From a checkpoint of a small sound classifier: arch tdnn.
Rows from block 3, named by matrix and row number. Each number is 200 + 20 x the weight over the matrix's rms, rounded and kept within 0 to 999. All counts start at 0.
# conv: pointwise conv (model.blocks.3.conv.weight, 384x384x1), inputs 192-287
conv.8,167,193,201,184,211,153,228,205,186,213,168,236,213,244,203,220,204,220,223,179,174,208,184,227,210,206,215,189,207,166,231,174,215,173,201,189,154,208,210,210,193,202,223,179,197,204,201,165,180,201,217,185,167,187,224,178,190,191,195,166,216,166,180,209,236,220,192,228,208,218,202,217,179,241,174,217,193,215,215,210,187,207,231,226,216,176,220,207,173,218,246,216,212,224,185,164
conv.9,234,179,224,213,215,185,201,190,203,195,241,171,203,188,207,203,152,214,211,181,171,195,191,255,208,214,204,210,181,211,225,205,179,177,204,214,198,217,230,179,239,190,213,211,196,234,217,215,220,242,198,206,193,227,197,218,174,178,169,213,194,174,181,203,215,195,217,200,224,209,194,202,175,191,184,214,210,223,181,188,199,206,225,209,161,227,208,207,215,197,189,162,224,188,186,214
conv.10,182,187,191,188,164,188,212,184,217,184,184,174,216,193,214,226,209,226,212,187,195,219,184,172,212,198,216,235,191,200,201,197,187,196,191,202,213,219,189,145,183,242,220,196,160,187,176,246,184,202,211,213,229,138,216,184,213,211,208,217,207,210,196,197,205,200,195,181,195,217,213,219,190,207,203,198,215,225,203,192,203,238,198,237,195,209,196,209,215,220,202,223,179,177,219,210
conv.11,201,200,179,191,210,216,167,196,181,223,195,196,211,175,238,193,211,210,217,222,225,175,183,202,188,192,194,169,228,277,183,189,224,197,208,179,224,182,199,196,206,189,179,185,202,235,223,166,196,212,205,203,177,183,182,217,199,179,198,161,199,193,226,209,215,187,199,211,240,211,226,196,166,216,231,212,218,228,238,203,214,186,242,222,210,212,182,176,212,194,229,212,174,204,238,224
conv.12,182,221,205,175,194,207,186,185,176,261,232,199,226,202,211,196,155,193,205,220,201,191,189,217,190,208,195,183,184,213,191,197,172,215,231,201,212,208,227,202,179,157,192,209,194,194,205,193,169,188,194,197,173,199,185,209,214,216,219,177,223,207,188,176,203,202,221,233,192,203,207,229,193,204,194,216,200,204,229,200,211,209,209,187,174,186,174,187,193,177,203,211,224,250,170,195
conv.13,190,218,210,165,202,207,201,205,185,189,195,165,204,185,195,220,186,167,188,185,178,181,211,175,199,198,216,236,199,233,214,201,170,195,200,229,186,194,195,194,172,193,207,196,196,200,199,204,217,160,200,221,188,182,183,225,217,225,200,164,210,219,188,237,230,200,180,210,198,196,202,190,227,178,181,181,204,225,180,222,191,219,189,194,235,235,216,168,204,200,232,165,226,204,213,217
conv.14,208,215,174,179,196,190,174,185,174,173,192,197,221,176,212,223,156,183,177,219,225,192,185,188,221,174,198,231,198,197,186,157,179,214,209,182,191,191,167,229,189,209,210,212,211,236,221,189,203,177,221,217,203,194,206,203,218,225,249,198,171,217,177,177,224,157,170,196,194,189,203,186,221,202,187,212,175,189,232,203,240,226,187,221,197,196,164,208,201,196,181,204,163,178,168,199
conv.15,221,180,206,218,199,171,234,224,205,167,233,178,195,172,196,196,193,224,210,208,185,219,173,243,210,195,178,202,233,209,205,224,203,187,198,191,174,234,215,215,177,195,147,177,230,230,183,160,187,203,220,210,243,248,226,174,204,198,173,217,193,162,218,234,205,192,204,203,246,195,231,191,188,185,178,198,172,219,187,226,211,207,171,177,208,192,165,214,198,192,186,203,194,168,210,193
conv.16,172,200,180,159,193,201,215,195,184,220,188,213,166,207,191,217,194,234,184,218,226,237,233,175,203,225,232,189,219,244,200,193,182,186,216,199,208,202,224,200,202,184,163,171,186,209,200,201,209,227,199,209,174,239,180,171,221,166,175,236,162,188,228,191,198,195,186,152,190,164,210,175,200,192,227,164,196,180,187,191,189,215,205,188,202,195,205,181,188,187,201,203,191,166,179,176
conv.17,197,174,204,194,188,197,202,214,166,204,195,206,195,194,173,167,223,194,189,181,194,192,188,215,204,175,226,190,208,201,203,221,224,225,219,206,205,197,194,179,180,213,204,207,189,193,201,202,203,196,206,181,166,177,198,231,201,207,230,196,217,234,219,213,208,212,206,208,178,195,164,185,196,187,171,199,234,198,208,210,208,164,189,181,214,201,189,198,189,171,168,189,213,223,173,217
conv.18,209,220,192,184,232,207,210,196,186,239,187,245,193,200,200,208,207,207,218,240,236,144,254,172,184,196,202,209,168,192,181,198,204,211,231,238,223,169,188,201,199,203,231,203,215,189,174,188,255,223,184,201,210,238,208,198,183,210,200,197,197,199,167,229,213,198,211,172,229,202,184,205,192,182,164,219,178,198,238,215,217,232,200,196,231,244,204,237,177,199,177,222,240,189,231,196
conv.19,188,202,245,220,190,219,203,183,221,191,232,236,214,167,218,174,228,209,196,199,235,185,148,207,219,188,215,185,191,237,186,190,220,213,201,232,220,196,170,185,200,153,228,189,198,168,206,172,250,198,222,171,194,170,165,209,182,207,199,210,190,173,226,187,189,205,232,226,228,175,218,218,182,200,205,191,212,242,216,183,184,200,206,200,246,194,223,239,201,168,144,207,208,185,195,186
conv.20,198,183,214,208,200,204,175,189,181,227,205,185,192,191,215,195,199,199,229,219,219,179,209,196,190,218,205,208,179,251,169,196,234,160,176,215,175,211,200,206,217,163,167,159,191,200,197,207,176,190,198,190,225,218,190,198,156,204,195,205,203,203,198,200,213,224,225,223,217,188,214,212,194,213,185,198,224,211,212,198,189,186,192,177,208,208,187,199,213,212,195,181,225,179,216,209
conv.21,197,234,197,196,217,190,224,190,180,203,208,201,184,211,206,208,214,224,199,179,197,195,178,234,215,238,194,180,181,165,204,229,220,184,206,174,193,223,244,183,207,198,194,171,219,241,220,194,187,206,185,191,191,231,206,191,222,191,181,189,198,256,194,208,219,179,215,212,216,229,220,210,159,207,214,201,217,204,184,177,203,195,218,206,198,201,198,185,164,202,216,185,188,194,221,192
conv.22,183,219,200,190,204,196,169,199,189,181,218,195,217,200,192,211,158,199,172,214,196,189,181,215,184,201,228,230,227,203,216,197,190,216,188,234,210,202,224,198,227,206,202,234,174,156,212,211,220,194,196,211,169,205,184,187,186,218,193,189,202,206,228,241,191,227,208,174,180,232,227,180,189,210,204,180,231,173,185,213,203,192,217,204,203,180,186,202,188,231,188,212,201,209,161,194
conv.23,225,195,192,181,164,202,235,179,201,171,192,173,212,197,195,199,213,201,179,194,190,220,188,204,216,184,167,213,183,217,235,204,179,191,224,207,223,206,209,201,181,197,243,180,199,234,190,201,203,210,224,192,217,181,191,216,191,195,208,204,208,197,219,241,245,206,217,192,226,174,204,208,189,208,185,199,177,205,196,211,167,187,178,205,203,171,191,187,207,207,197,205,209,214,220,212
conv.24,220,229,190,214,216,204,250,208,206,215,202,212,185,190,176,220,195,194,224,221,175,236,178,191,219,168,206,179,189,178,206,196,188,180,190,178,210,218,189,208,187,205,172,220,188,201,205,208,200,219,201,207,173,192,226,212,180,217,181,196,221,189,201,172,178,191,184,200,194,218,189,226,216,217,199,200,226,170,192,210,200,198,203,176,192,205,182,202,215,179,184,218,194,195,217,207
conv.25,197,173,202,210,199,186,186,166,196,163,195,144,215,217,159,217,212,187,213,183,201,216,194,231,195,230,193,224,177,235,223,210,198,172,185,199,180,207,211,184,183,210,216,180,208,179,194,232,219,194,179,184,165,184,196,191,239,199,189,163,185,221,211,177,190,199,182,178,199,213,176,228,191,217,195,213,198,224,241,199,201,189,200,173,250,219,182,202,196,174,203,196,199,220,225,210
conv.26,188,233,229,223,234,204,215,230,214,226,191,197,194,230,159,204,185,240,205,202,199,207,214,186,212,209,245,220,181,237,234,247,203,225,221,211,270,161,202,194,191,211,216,181,172,212,194,197,208,201,220,216,179,184,206,205,188,196,182,205,202,158,217,192,190,182,190,210,198,194,196,198,192,185,224,179,240,169,178,196,196,187,216,195,208,176,183,183,183,198,189,224,179,198,203,193
conv.27,209,191,198,202,216,211,149,222,250,164,215,197,204,190,253,216,218,208,197,198,164,231,196,169,194,191,231,222,206,199,202,216,228,152,190,190,205,191,215,238,199,223,183,169,209,223,221,189,221,216,262,230,231,264,179,182,182,259,210,204,178,223,211,254,201,228,213,214,196,220,242,217,190,182,194,227,189,186,191,193,198,197,194,204,209,178,190,179,175,196,187,224,206,179,181,200
conv.28,224,232,200,200,198,210,233,201,215,202,201,195,220,187,223,223,215,207,174,226,203,193,200,204,190,209,223,223,209,206,186,208,189,188,199,193,206,183,196,191,189,187,164,217,207,243,206,210,230,211,188,213,204,204,186,198,189,229,187,201,208,186,175,221,225,186,131,167,185,205,231,178,216,172,180,218,226,170,158,224,175,209,195,191,178,197,219,191,217,220,261,177,227,194,206,188
conv.29,195,205,189,201,171,219,201,176,218,227,190,203,193,204,213,174,230,200,245,205,202,174,194,233,177,214,194,178,237,239,193,171,180,209,196,195,188,189,172,171,224,206,190,194,181,202,179,179,208,213,197,204,182,189,202,187,195,203,200,204,161,218,197,215,178,173,212,219,189,139,217,167,221,197,197,187,183,173,179,185,180,191,161,215,208,164,225,245,209,199,233,186,192,218,170,204
conv.30,214,170,180,204,213,182,189,201,186,219,206,212,196,185,210,214,212,217,196,212,215,205,204,185,227,200,212,216,209,205,182,160,216,205,187,226,197,179,217,217,192,175,217,202,229,166,215,203,226,218,199,193,190,208,213,215,198,200,173,217,215,220,199,227,172,189,195,199,196,193,184,224,202,210,225,192,222,218,213,207,163,192,206,174,170,230,193,179,223,233,185,222,227,210,222,235
conv.31,212,223,223,205,210,146,207,201,232,212,212,201,205,186,192,248,171,173,208,189,189,203,227,183,219,254,233,205,211,183,201,180,199,224,171,245,209,179,185,187,215,222,187,169,200,194,179,200,240,247,228,213,227,178,252,213,216,213,203,240,195,187,182,222,232,194,185,196,194,211,197,173,229,238,205,221,217,201,214,220,217,177,228,213,194,188,187,216,188,188,188,240,178,168,213,218
conv.32,202,213,192,194,203,172,202,224,218,185,196,171,170,203,205,202,225,163,209,177,186,215,178,179,192,208,193,182,195,205,198,232,201,209,173,214,192,197,233,214,204,202,223,210,195,197,170,182,196,192,230,205,211,201,155,171,217,219,192,218,213,182,178,172,181,199,246,193,202,180,192,188,203,204,210,268,194,201,200,203,165,201,238,210,198,185,206,212,185,210,209,170,187,186,208,214
conv.33,198,219,178,209,238,182,196,180,197,186,212,192,208,184,192,186,187,194,175,185,195,225,153,221,205,200,158,193,212,181,192,248,193,169,193,187,189,198,182,230,209,185,206,210,180,211,197,199,214,202,156,201,183,204,189,183,224,174,191,168,195,211,206,207,221,184,225,208,241,189,193,208,204,176,179,209,213,206,178,203,198,217,192,197,208,203,219,216,210,203,194,216,178,220,211,181
conv.34,206,184,189,191,202,221,199,167,184,207,177,191,205,208,177,187,217,204,182,203,221,181,192,213,170,186,201,201,205,197,225,195,183,179,178,198,198,216,211,178,184,212,241,201,205,192,192,185,210,201,166,201,252,205,185,206,214,161,229,206,169,194,216,196,211,220,201,150,189,199,174,189,167,190,189,213,220,206,206,176,214,201,173,218,201,210,190,185,223,171,207,199,166,204,201,201
conv.35,226,216,215,181,182,234,210,204,198,198,192,178,226,203,220,216,180,203,239,206,185,218,221,206,210,181,189,203,247,205,182,167,194,242,209,202,210,173,194,181,192,185,202,205,238,232,197,192,202,199,216,206,222,173,210,239,209,206,212,217,195,231,196,180,234,172,220,195,243,206,217,250,217,195,185,189,157,184,192,207,154,202,199,190,162,211,180,197,211,206,218,190,205,231,231,220
conv.36,202,224,193,228,217,216,173,162,201,190,196,234,197,219,206,169,201,214,176,230,214,183,200,227,193,183,180,206,211,133,220,199,206,213,214,220,174,181,190,181,218,189,234,238,213,244,179,192,217,205,214,174,191,189,188,205,226,234,187,209,184,225,241,190,195,176,188,225,201,186,219,232,192,224,194,218,213,188,233,212,193,173,184,233,227,233,213,182,208,194,177,222,203,197,215,185
conv.37,205,164,208,196,193,152,179,228,199,194,215,162,213,181,216,203,203,251,186,184,200,212,208,187,172,201,234,165,222,200,178,170,243,190,182,193,243,211,198,191,186,199,208,227,170,212,236,247,181,204,210,187,245,186,185,194,192,181,200,231,206,208,209,215,259,214,219,211,218,201,208,184,184,215,210,181,202,191,198,185,217,182,219,221,207,153,223,206,156,223,174,218,202,229,201,194
conv.38,192,211,186,214,199,231,167,241,196,183,159,211,192,212,177,189,203,219,205,170,205,190,225,187,179,221,184,172,232,197,207,185,178,209,176,193,211,221,241,189,203,196,184,204,207,205,219,180,213,191,219,195,213,238,215,179,162,199,235,199,196,212,206,208,220,172,218,182,212,211,224,180,202,192,221,195,183,184,195,220,221,235,201,176,198,188,212,208,203,197,195,208,237,146,172,208
conv.39,233,215,213,175,193,205,173,182,191,231,174,174,180,205,220,160,212,200,189,197,192,175,195,206,205,224,211,181,208,199,221,188,212,225,202,194,174,229,186,182,232,225,195,223,224,188,187,206,202,198,201,165,180,210,199,182,197,209,185,195,184,207,197,197,196,195,192,178,223,222,181,152,200,221,205,194,252,192,208,190,196,160,192,197,191,176,212,214,218,237,231,181,163,186,216,184
conv.40,231,194,217,245,209,192,212,157,236,174,236,230,213,185,215,188,203,207,231,178,160,234,187,201,191,171,224,193,200,198,248,221,222,196,193,229,197,196,175,210,228,228,157,176,216,218,201,239,204,187,171,233,217,203,225,183,196,204,212,184,167,228,163,165,178,197,230,192,207,153,192,191,208,163,181,242,179,197,168,203,183,190,211,204,187,201,212,182,210,175,212,218,214,276,194,201
conv.41,181,198,209,213,205,203,195,171,193,227,194,207,216,241,176,236,215,213,198,197,188,221,187,181,200,205,197,193,185,192,204,229,198,252,198,210,222,180,197,193,204,170,190,185,229,194,224,199,199,173,187,175,217,190,218,161,174,177,195,235,211,192,183,213,222,197,217,189,213,224,203,194,178,222,211,207,190,208,193,260,231,216,218,193,198,208,188,212,223,160,213,216,202,214,209,206
conv.42,166,194,193,215,143,209,195,219,190,189,228,206,169,228,216,207,203,185,196,183,218,192,203,181,185,187,170,193,243,204,178,211,188,198,188,158,192,213,221,207,206,203,198,191,228,186,213,216,193,233,190,187,200,200,196,218,197,194,197,170,156,214,166,198,257,197,192,208,181,206,206,205,231,164,224,217,183,208,172,171,189,230,189,231,188,181,209,205,210,170,225,212,207,201,183,198
conv.43,208,190,197,251,210,233,213,159,190,164,206,222,211,191,220,193,221,184,188,222,205,216,204,235,167,212,166,211,230,173,214,163,221,206,187,218,207,200,185,155,222,178,206,180,242,210,214,246,156,207,219,193,217,194,212,199,211,184,206,195,221,218,219,211,210,231,237,190,213,224,203,206,214,203,192,233,212,192,209,183,176,189,199,208,197,197,208,221,211,191,220,219,220,180,193,201
conv.44,176,187,166,227,199,209,180,211,214,221,179,184,191,190,186,218,199,181,222,193,194,191,200,203,177,195,206,198,215,210,185,204,194,192,217,204,241,218,192,179,219,196,223,175,213,192,222,190,193,222,217,190,208,200,221,167,185,184,227,206,188,202,194,183,177,196,162,207,212,154,202,194,201,225,187,179,207,198,230,219,138,202,192,206,222,236,206,213,213,190,192,214,194,183,242,209
conv.45,230,196,201,207,222,191,204,177,242,163,174,173,198,192,202,205,216,189,166,205,182,208,226,201,204,190,197,232,224,196,185,212,196,213,176,233,160,204,189,178,204,187,190,191,211,217,209,196,219,209,188,187,189,183,203,181,214,194,205,184,237,158,197,191,203,206,220,167,174,192,204,194,204,189,190,199,223,191,215,202,207,236,208,219,165,177,208,182,206,185,171,187,174,230,202,190
conv.46,192,206,207,207,195,199,190,205,217,232,179,238,175,182,215,194,182,186,214,210,198,211,223,193,198,227,222,168,189,210,145,206,186,189,195,206,212,195,213,185,200,198,197,163,206,189,218,183,211,198,227,205,180,187,230,215,200,211,172,213,156,190,186,166,174,228,201,182,219,205,200,171,225,186,205,198,200,155,211,213,200,203,169,192,207,202,206,180,198,189,208,187,204,182,194,208
conv.47,203,202,207,200,161,208,213,190,171,195,169,229,224,183,178,197,211,234,192,210,209,188,199,201,195,237,208,220,221,189,207,194,203,198,190,181,172,144,175,202,190,216,214,222,182,211,194,201,211,212,222,207,234,172,214,231,196,202,191,204,179,229,159,211,194,201,211,215,195,193,158,214,161,192,198,210,208,197,215,191,168,191,179,254,181,203,219,184,209,230,187,222,168,155,214,213
conv.48,170,188,188,210,219,157,176,212,208,236,253,186,181,197,212,186,235,207,153,200,207,217,198,206,195,214,235,219,225,231,208,197,176,191,197,163,236,180,192,188,217,199,189,176,232,209,181,182,189,192,165,200,184,206,192,178,203,233,193,199,245,184,244,196,206,233,179,210,218,198,216,185,226,161,197,194,191,182,209,187,212,216,180,220,237,192,209,203,199,206,191,204,233,212,187,206
conv.49,234,182,218,175,176,203,202,222,169,224,195,162,192,180,233,203,219,177,239,194,206,212,211,203,190,220,227,261,209,167,170,221,215,183,156,206,197,222,181,188,200,219,235,216,202,203,217,204,166,177,204,230,225,201,176,218,189,210,184,199,205,207,209,202,202,216,213,208,158,193,183,195,208,170,215,188,199,180,196,189,212,212,203,158,174,204,228,210,223,204,183,188,199,176,207,215
conv.50,208,211,186,230,184,210,162,183,169,212,209,196,172,194,208,240,206,196,191,233,168,193,190,199,201,223,205,192,193,182,169,186,204,188,202,236,222,199,223,183,210,180,184,242,229,203,211,172,180,189,204,201,217,209,202,199,208,149,192,190,193,182,166,196,179,176,248,171,187,246,205,189,226,179,206,196,187,216,171,207,219,205,161,187,220,181,217,185,216,168,186,214,220,189,208,219
conv.51,231,205,184,183,204,210,184,189,201,229,188,227,231,176,172,186,197,208,196,225,189,194,161,164,197,185,164,202,205,228,189,202,219,206,208,199,176,159,191,227,237,172,200,202,194,214,200,190,224,207,196,188,207,213,221,201,200,183,192,185,212,195,231,199,211,216,223,220,189,205,165,189,184,200,218,214,187,204,188,203,190,200,211,210,207,202,208,206,211,206,220,205,184,236,200,191
conv.52,209,195,183,196,204,199,177,196,219,190,200,225,231,186,201,182,259,222,198,213,198,198,181,198,193,207,222,216,181,211,185,215,225,210,212,198,224,242,211,217,192,208,217,186,231,163,183,208,196,161,227,196,229,188,186,228,151,241,203,206,172,197,237,162,182,176,196,164,206,236,200,179,187,217,186,227,230,217,203,219,213,209,191,205,213,210,202,234,202,172,203,215,207,148,213,215
conv.53,234,164,223,215,186,176,176,215,212,201,221,208,205,200,210,181,210,193,205,207,163,172,204,194,203,205,195,200,208,212,179,205,212,182,207,229,206,189,222,214,151,176,224,179,212,211,172,185,207,167,195,225,200,189,188,205,223,175,185,198,203,191,220,223,212,178,216,211,210,198,171,180,200,180,196,191,166,196,175,224,218,221,248,196,174,200,210,213,213,205,197,213,198,200,184,187
conv.54,193,208,198,195,222,225,179,180,175,206,144,195,208,221,198,240,203,204,248,212,202,201,147,170,189,200,226,222,172,219,201,170,193,188,209,209,244,182,224,210,204,218,218,166,204,216,203,180,216,192,176,199,184,184,207,185,174,197,204,220,172,170,198,200,234,198,188,208,217,192,183,213,187,191,215,199,179,185,218,215,204,176,223,215,199,183,199,181,216,198,165,192,157,184,202,212
conv.55,183,198,236,197,204,195,207,178,196,224,190,183,180,207,251,209,173,194,189,206,205,221,199,202,205,197,216,205,190,241,171,205,176,189,187,211,219,175,193,196,192,177,222,175,214,207,210,185,173,188,219,214,186,209,235,204,196,213,194,232,195,204,235,194,186,190,175,172,232,209,233,220,179,199,201,176,225,201,213,188,205,203,221,187,219,171,221,185,193,181,180,191,188,227,206,185
conv.56,225,250,200,211,189,213,211,190,209,199,183,215,215,189,187,190,211,201,169,177,200,172,207,145,203,214,218,171,200,224,209,245,215,186,185,173,187,217,213,187,190,207,182,213,172,230,198,208,184,220,219,180,194,206,211,211,182,175,200,218,195,200,170,191,195,176,258,185,197,206,205,203,177,217,191,218,198,215,191,179,216,226,192,239,187,165,215,214,208,218,183,221,180,163,216,184
conv.57,177,204,185,210,198,244,236,209,214,204,155,227,191,236,186,186,217,198,244,211,214,198,187,178,205,180,210,202,182,197,201,232,206,210,195,202,240,220,205,190,203,243,228,216,191,198,223,188,221,212,204,210,176,214,195,195,181,186,197,213,238,200,148,189,178,177,215,183,185,178,216,205,164,208,218,216,177,195,213,227,206,186,195,189,202,202,182,168,201,200,194,195,203,192,214,225
conv.58,171,191,215,172,189,189,218,200,188,203,220,208,217,202,201,192,218,206,200,170,171,210,194,184,202,170,213,198,207,206,187,193,215,200,225,210,181,208,224,202,214,147,182,187,225,203,216,198,204,186,183,207,241,220,167,228,153,197,209,218,212,188,195,217,184,223,169,186,180,191,227,231,227,231,156,208,173,208,192,189,197,167,257,238,219,169,205,186,200,206,183,166,165,190,182,198
conv.59,193,163,206,204,197,226,207,216,224,203,209,242,207,179,215,217,183,209,171,182,196,197,191,201,177,195,156,209,180,227,188,226,219,217,230,207,229,205,188,197,191,211,188,231,190,186,163,215,252,211,181,182,209,229,220,169,197,234,202,211,218,206,209,216,206,171,214,219,199,191,227,190,218,236,151,160,196,206,187,199,174,176,214,213,171,209,196,212,212,187,245,183,174,182,198,219
conv.60,214,200,194,184,192,204,213,182,196,220,225,215,198,212,173,155,174,196,224,195,207,168,178,170,208,192,181,165,195,220,191,182,206,188,212,154,196,213,214,199,206,195,181,179,226,234,206,184,193,220,191,178,190,192,184,205,163,230,213,191,210,190,208,225,217,176,189,194,199,181,221,212,197,184,181,195,163,229,185,188,200,184,212,234,177,186,184,200,196,249,208,212,169,163,247,212
conv.61,199,241,207,190,161,211,179,209,236,232,176,221,263,196,181,200,187,198,204,220,162,193,188,204,238,157,229,200,214,216,176,185,178,201,205,167,204,166,181,205,203,223,236,203,180,231,192,186,197,150,244,220,200,188,179,168,246,190,194,201,231,241,206,181,230,186,198,214,177,215,165,211,185,192,196,185,224,169,197,193,177,217,173,216,231,191,186,239,192,219,230,219,248,174,207,229
conv.62,213,168,171,167,222,199,210,201,206,218,189,216,197,214,200,207,219,214,227,174,231,179,206,159,203,184,241,208,206,203,200,194,187,232,172,227,160,206,228,220,148,205,200,200,203,195,223,176,221,207,196,159,183,194,197,214,214,199,194,198,165,159,207,205,199,211,205,200,191,180,141,181,197,202,221,180,199,199,199,201,179,214,199,177,228,179,219,203,198,189,179,194,169,218,206,194
conv.63,191,178,219,202,171,206,203,216,189,191,187,214,173,189,186,170,194,166,239,184,228,199,181,199,231,203,180,184,228,206,210,210,237,214,222,171,184,213,198,206,207,185,228,176,206,198,187,215,204,196,158,174,191,184,209,188,188,167,202,181,193,165,226,207,199,185,224,223,192,161,196,204,206,207,201,170,187,224,227,143,167,228,196,217,190,217,191,199,171,215,206,205,202,187,222,203
conv.64,201,194,178,213,188,209,177,244,189,214,185,210,217,201,214,196,195,210,243,211,215,190,190,216,216,206,178,204,184,195,207,190,211,218,197,224,195,208,213,203,174,200,214,179,203,217,223,169,224,226,186,223,200,202,193,198,179,162,134,189,217,189,203,192,191,216,211,177,192,202,205,174,211,203,203,197,186,211,201,181,236,191,180,226,222,179,219,182,192,164,206,221,180,160,230,187
conv.65,214,177,163,189,194,160,220,213,190,200,208,194,176,167,175,186,214,211,207,213,206,177,154,194,227,171,183,188,190,206,161,190,220,196,204,177,205,185,183,208,168,196,185,212,241,223,179,199,212,211,202,204,192,199,206,202,186,154,229,219,201,166,224,210,211,228,202,210,190,205,199,187,206,249,218,221,210,187,249,218,178,187,220,211,160,217,209,179,150,216,194,200,222,243,168,210
conv.66,177,197,196,222,203,227,213,206,201,165,224,180,222,223,219,184,200,164,225,195,197,192,194,190,206,209,222,161,193,184,232,196,213,200,230,166,232,195,180,174,178,211,206,229,192,205,191,159,196,215,199,211,205,178,156,204,204,228,191,185,217,179,199,230,213,192,172,221,228,202,191,255,181,200,212,184,204,217,211,185,199,178,181,217,191,206,209,195,193,188,186,180,220,224,217,177
conv.67,224,188,217,194,215,220,177,200,206,178,196,229,251,178,222,188,204,199,180,204,178,185,170,200,209,223,213,204,218,208,213,172,226,210,178,227,229,200,192,185,200,200,208,153,213,185,219,213,202,172,169,172,233,167,196,172,224,224,207,186,204,195,183,161,199,211,188,224,214,204,212,183,199,179,170,161,205,209,217,227,186,211,225,195,218,181,227,172,225,170,204,209,182,159,187,211
conv.68,169,212,201,182,149,172,245,198,162,218,205,198,178,220,184,199,208,223,226,209,197,197,201,221,207,196,208,220,223,159,192,200,233,212,217,186,152,193,232,200,221,245,217,201,203,161,206,193,198,213,224,155,173,178,247,194,238,179,208,224,150,195,203,203,192,210,177,210,173,202,187,199,194,207,224,212,203,230,211,184,191,166,175,195,175,216,230,211,198,219,232,207,209,256,171,179
conv.69,209,168,177,180,188,222,206,193,248,201,192,187,245,172,201,211,195,257,189,205,202,152,167,231,192,199,211,201,202,230,206,164,251,166,197,184,205,179,208,204,208,207,210,194,215,201,186,188,214,173,203,192,170,231,205,183,205,218,178,198,193,180,172,208,181,191,200,209,193,200,179,229,200,213,209,161,191,176,189,219,207,180,205,208,222,201,185,238,209,197,215,183,252,220,236,206
conv.70,191,217,237,228,237,196,178,212,199,203,197,186,196,208,172,198,219,213,193,236,207,207,178,219,207,193,202,196,170,199,245,170,189,172,227,186,256,198,218,208,195,206,226,199,190,188,188,175,201,212,201,163,174,184,150,208,243,231,197,204,205,205,250,179,210,218,230,172,165,192,191,164,226,221,189,196,209,224,188,207,204,188,169,206,206,190,164,203,186,189,184,224,240,206,191,208
conv.71,192,230,171,217,194,181,211,206,196,204,162,178,208,202,185,162,195,220,213,192,169,196,209,195,206,223,187,195,206,190,171,205,230,166,175,232,172,186,183,171,178,198,190,220,175,189,208,183,194,192,184,218,201,172,196,199,162,209,180,196,203,173,181,213,185,211,206,169,193,180,197,161,210,206,221,205,196,181,222,234,194,174,194,205,197,178,198,201,181,241,219,184,188,218,223,241
conv.72,233,183,194,192,189,214,194,187,176,240,196,202,201,203,239,212,227,224,180,217,204,188,174,207,189,205,202,223,216,201,181,209,180,240,196,182,220,212,222,219,197,210,192,169,182,201,203,197,184,189,204,164,203,239,209,190,209,176,190,176,185,204,198,171,181,212,221,189,202,160,217,201,204,210,229,212,200,182,192,204,237,170,174,214,211,209,214,183,197,207,224,162,194,234,208,213
conv.73,216,176,206,210,198,190,222,260,212,201,204,203,170,226,207,211,205,237,210,177,208,214,170,209,176,203,193,192,179,190,155,206,195,234,211,189,177,222,182,212,187,160,193,222,184,209,217,235,193,178,207,201,205,196,187,180,211,191,177,204,218,213,234,200,218,242,198,205,227,233,194,193,199,197,189,195,187,196,161,208,223,193,198,204,188,194,214,176,173,186,200,221,224,170,194,208
conv.74,214,230,201,192,181,171,192,194,194,206,216,209,153,162,218,217,198,172,188,236,191,174,230,213,240,193,185,189,171,197,257,230,177,197,195,225,244,202,202,173,212,189,195,194,173,203,188,213,203,209,241,212,193,203,188,214,193,192,207,236,166,208,222,183,232,187,196,184,226,199,185,219,181,208,185,207,230,187,200,215,206,194,192,200,200,250,189,195,158,223,201,194,218,207,198,203
conv.75,215,190,214,239,214,202,219,200,203,182,194,202,193,180,184,193,198,194,176,222,183,212,195,192,191,195,226,205,183,238,217,190,222,216,185,188,205,212,207,199,194,177,223,195,207,165,187,199,218,168,232,159,205,177,206,195,211,168,181,217,194,186,204,188,214,201,178,173,196,189,205,192,195,216,212,211,197,218,208,173,191,198,187,184,185,190,212,186,201,219,216,189,183,215,216,177
conv.76,191,177,217,220,196,192,203,190,178,231,187,189,202,229,173,234,187,210,204,209,197,200,227,148,186,200,190,258,223,250,182,195,210,184,229,145,214,177,195,203,196,228,215,196,212,235,169,191,209,204,215,205,219,194,254,178,225,224,200,178,210,241,185,150,175,157,189,204,207,191,252,219,212,212,167,183,218,209,203,189,188,161,203,172,219,213,207,174,200,222,206,211,219,204,173,200
conv.77,199,179,217,201,178,214,203,201,258,198,190,189,192,203,195,204,192,205,220,209,180,213,170,193,198,217,196,191,180,169,195,206,183,176,219,167,203,196,195,188,200,212,201,199,208,202,240,206,226,233,211,201,186,179,207,203,196,219,159,186,198,193,212,183,215,219,213,203,200,224,215,195,164,213,195,216,227,186,226,203,193,234,219,156,180,197,247,215,175,191,187,183,214,199,238,212
conv.78,178,222,219,217,205,216,207,207,194,202,226,204,199,195,204,158,187,194,206,179,218,190,214,216,185,263,193,189,201,219,203,209,204,216,210,191,212,192,211,216,197,189,168,217,220,212,200,212,190,181,200,193,210,228,196,172,175,162,215,220,193,223,209,218,196,198,215,161,187,202,155,232,201,186,201,169,226,197,231,192,172,178,178,210,192,199,202,206,170,197,185,217,185,216,178,164
conv.79,212,185,209,204,185,202,166,206,226,229,198,238,205,237,169,194,210,206,184,175,207,184,192,180,216,192,185,208,218,232,183,185,184,208,208,170,202,195,194,191,177,217,179,181,241,192,211,244,207,163,178,193,192,202,188,248,218,261,211,204,186,207,211,179,181,160,178,187,219,198,210,170,228,209,224,185,190,216,170,206,183,175,224,222,166,175,221,193,190,204,240,212,189,185,208,203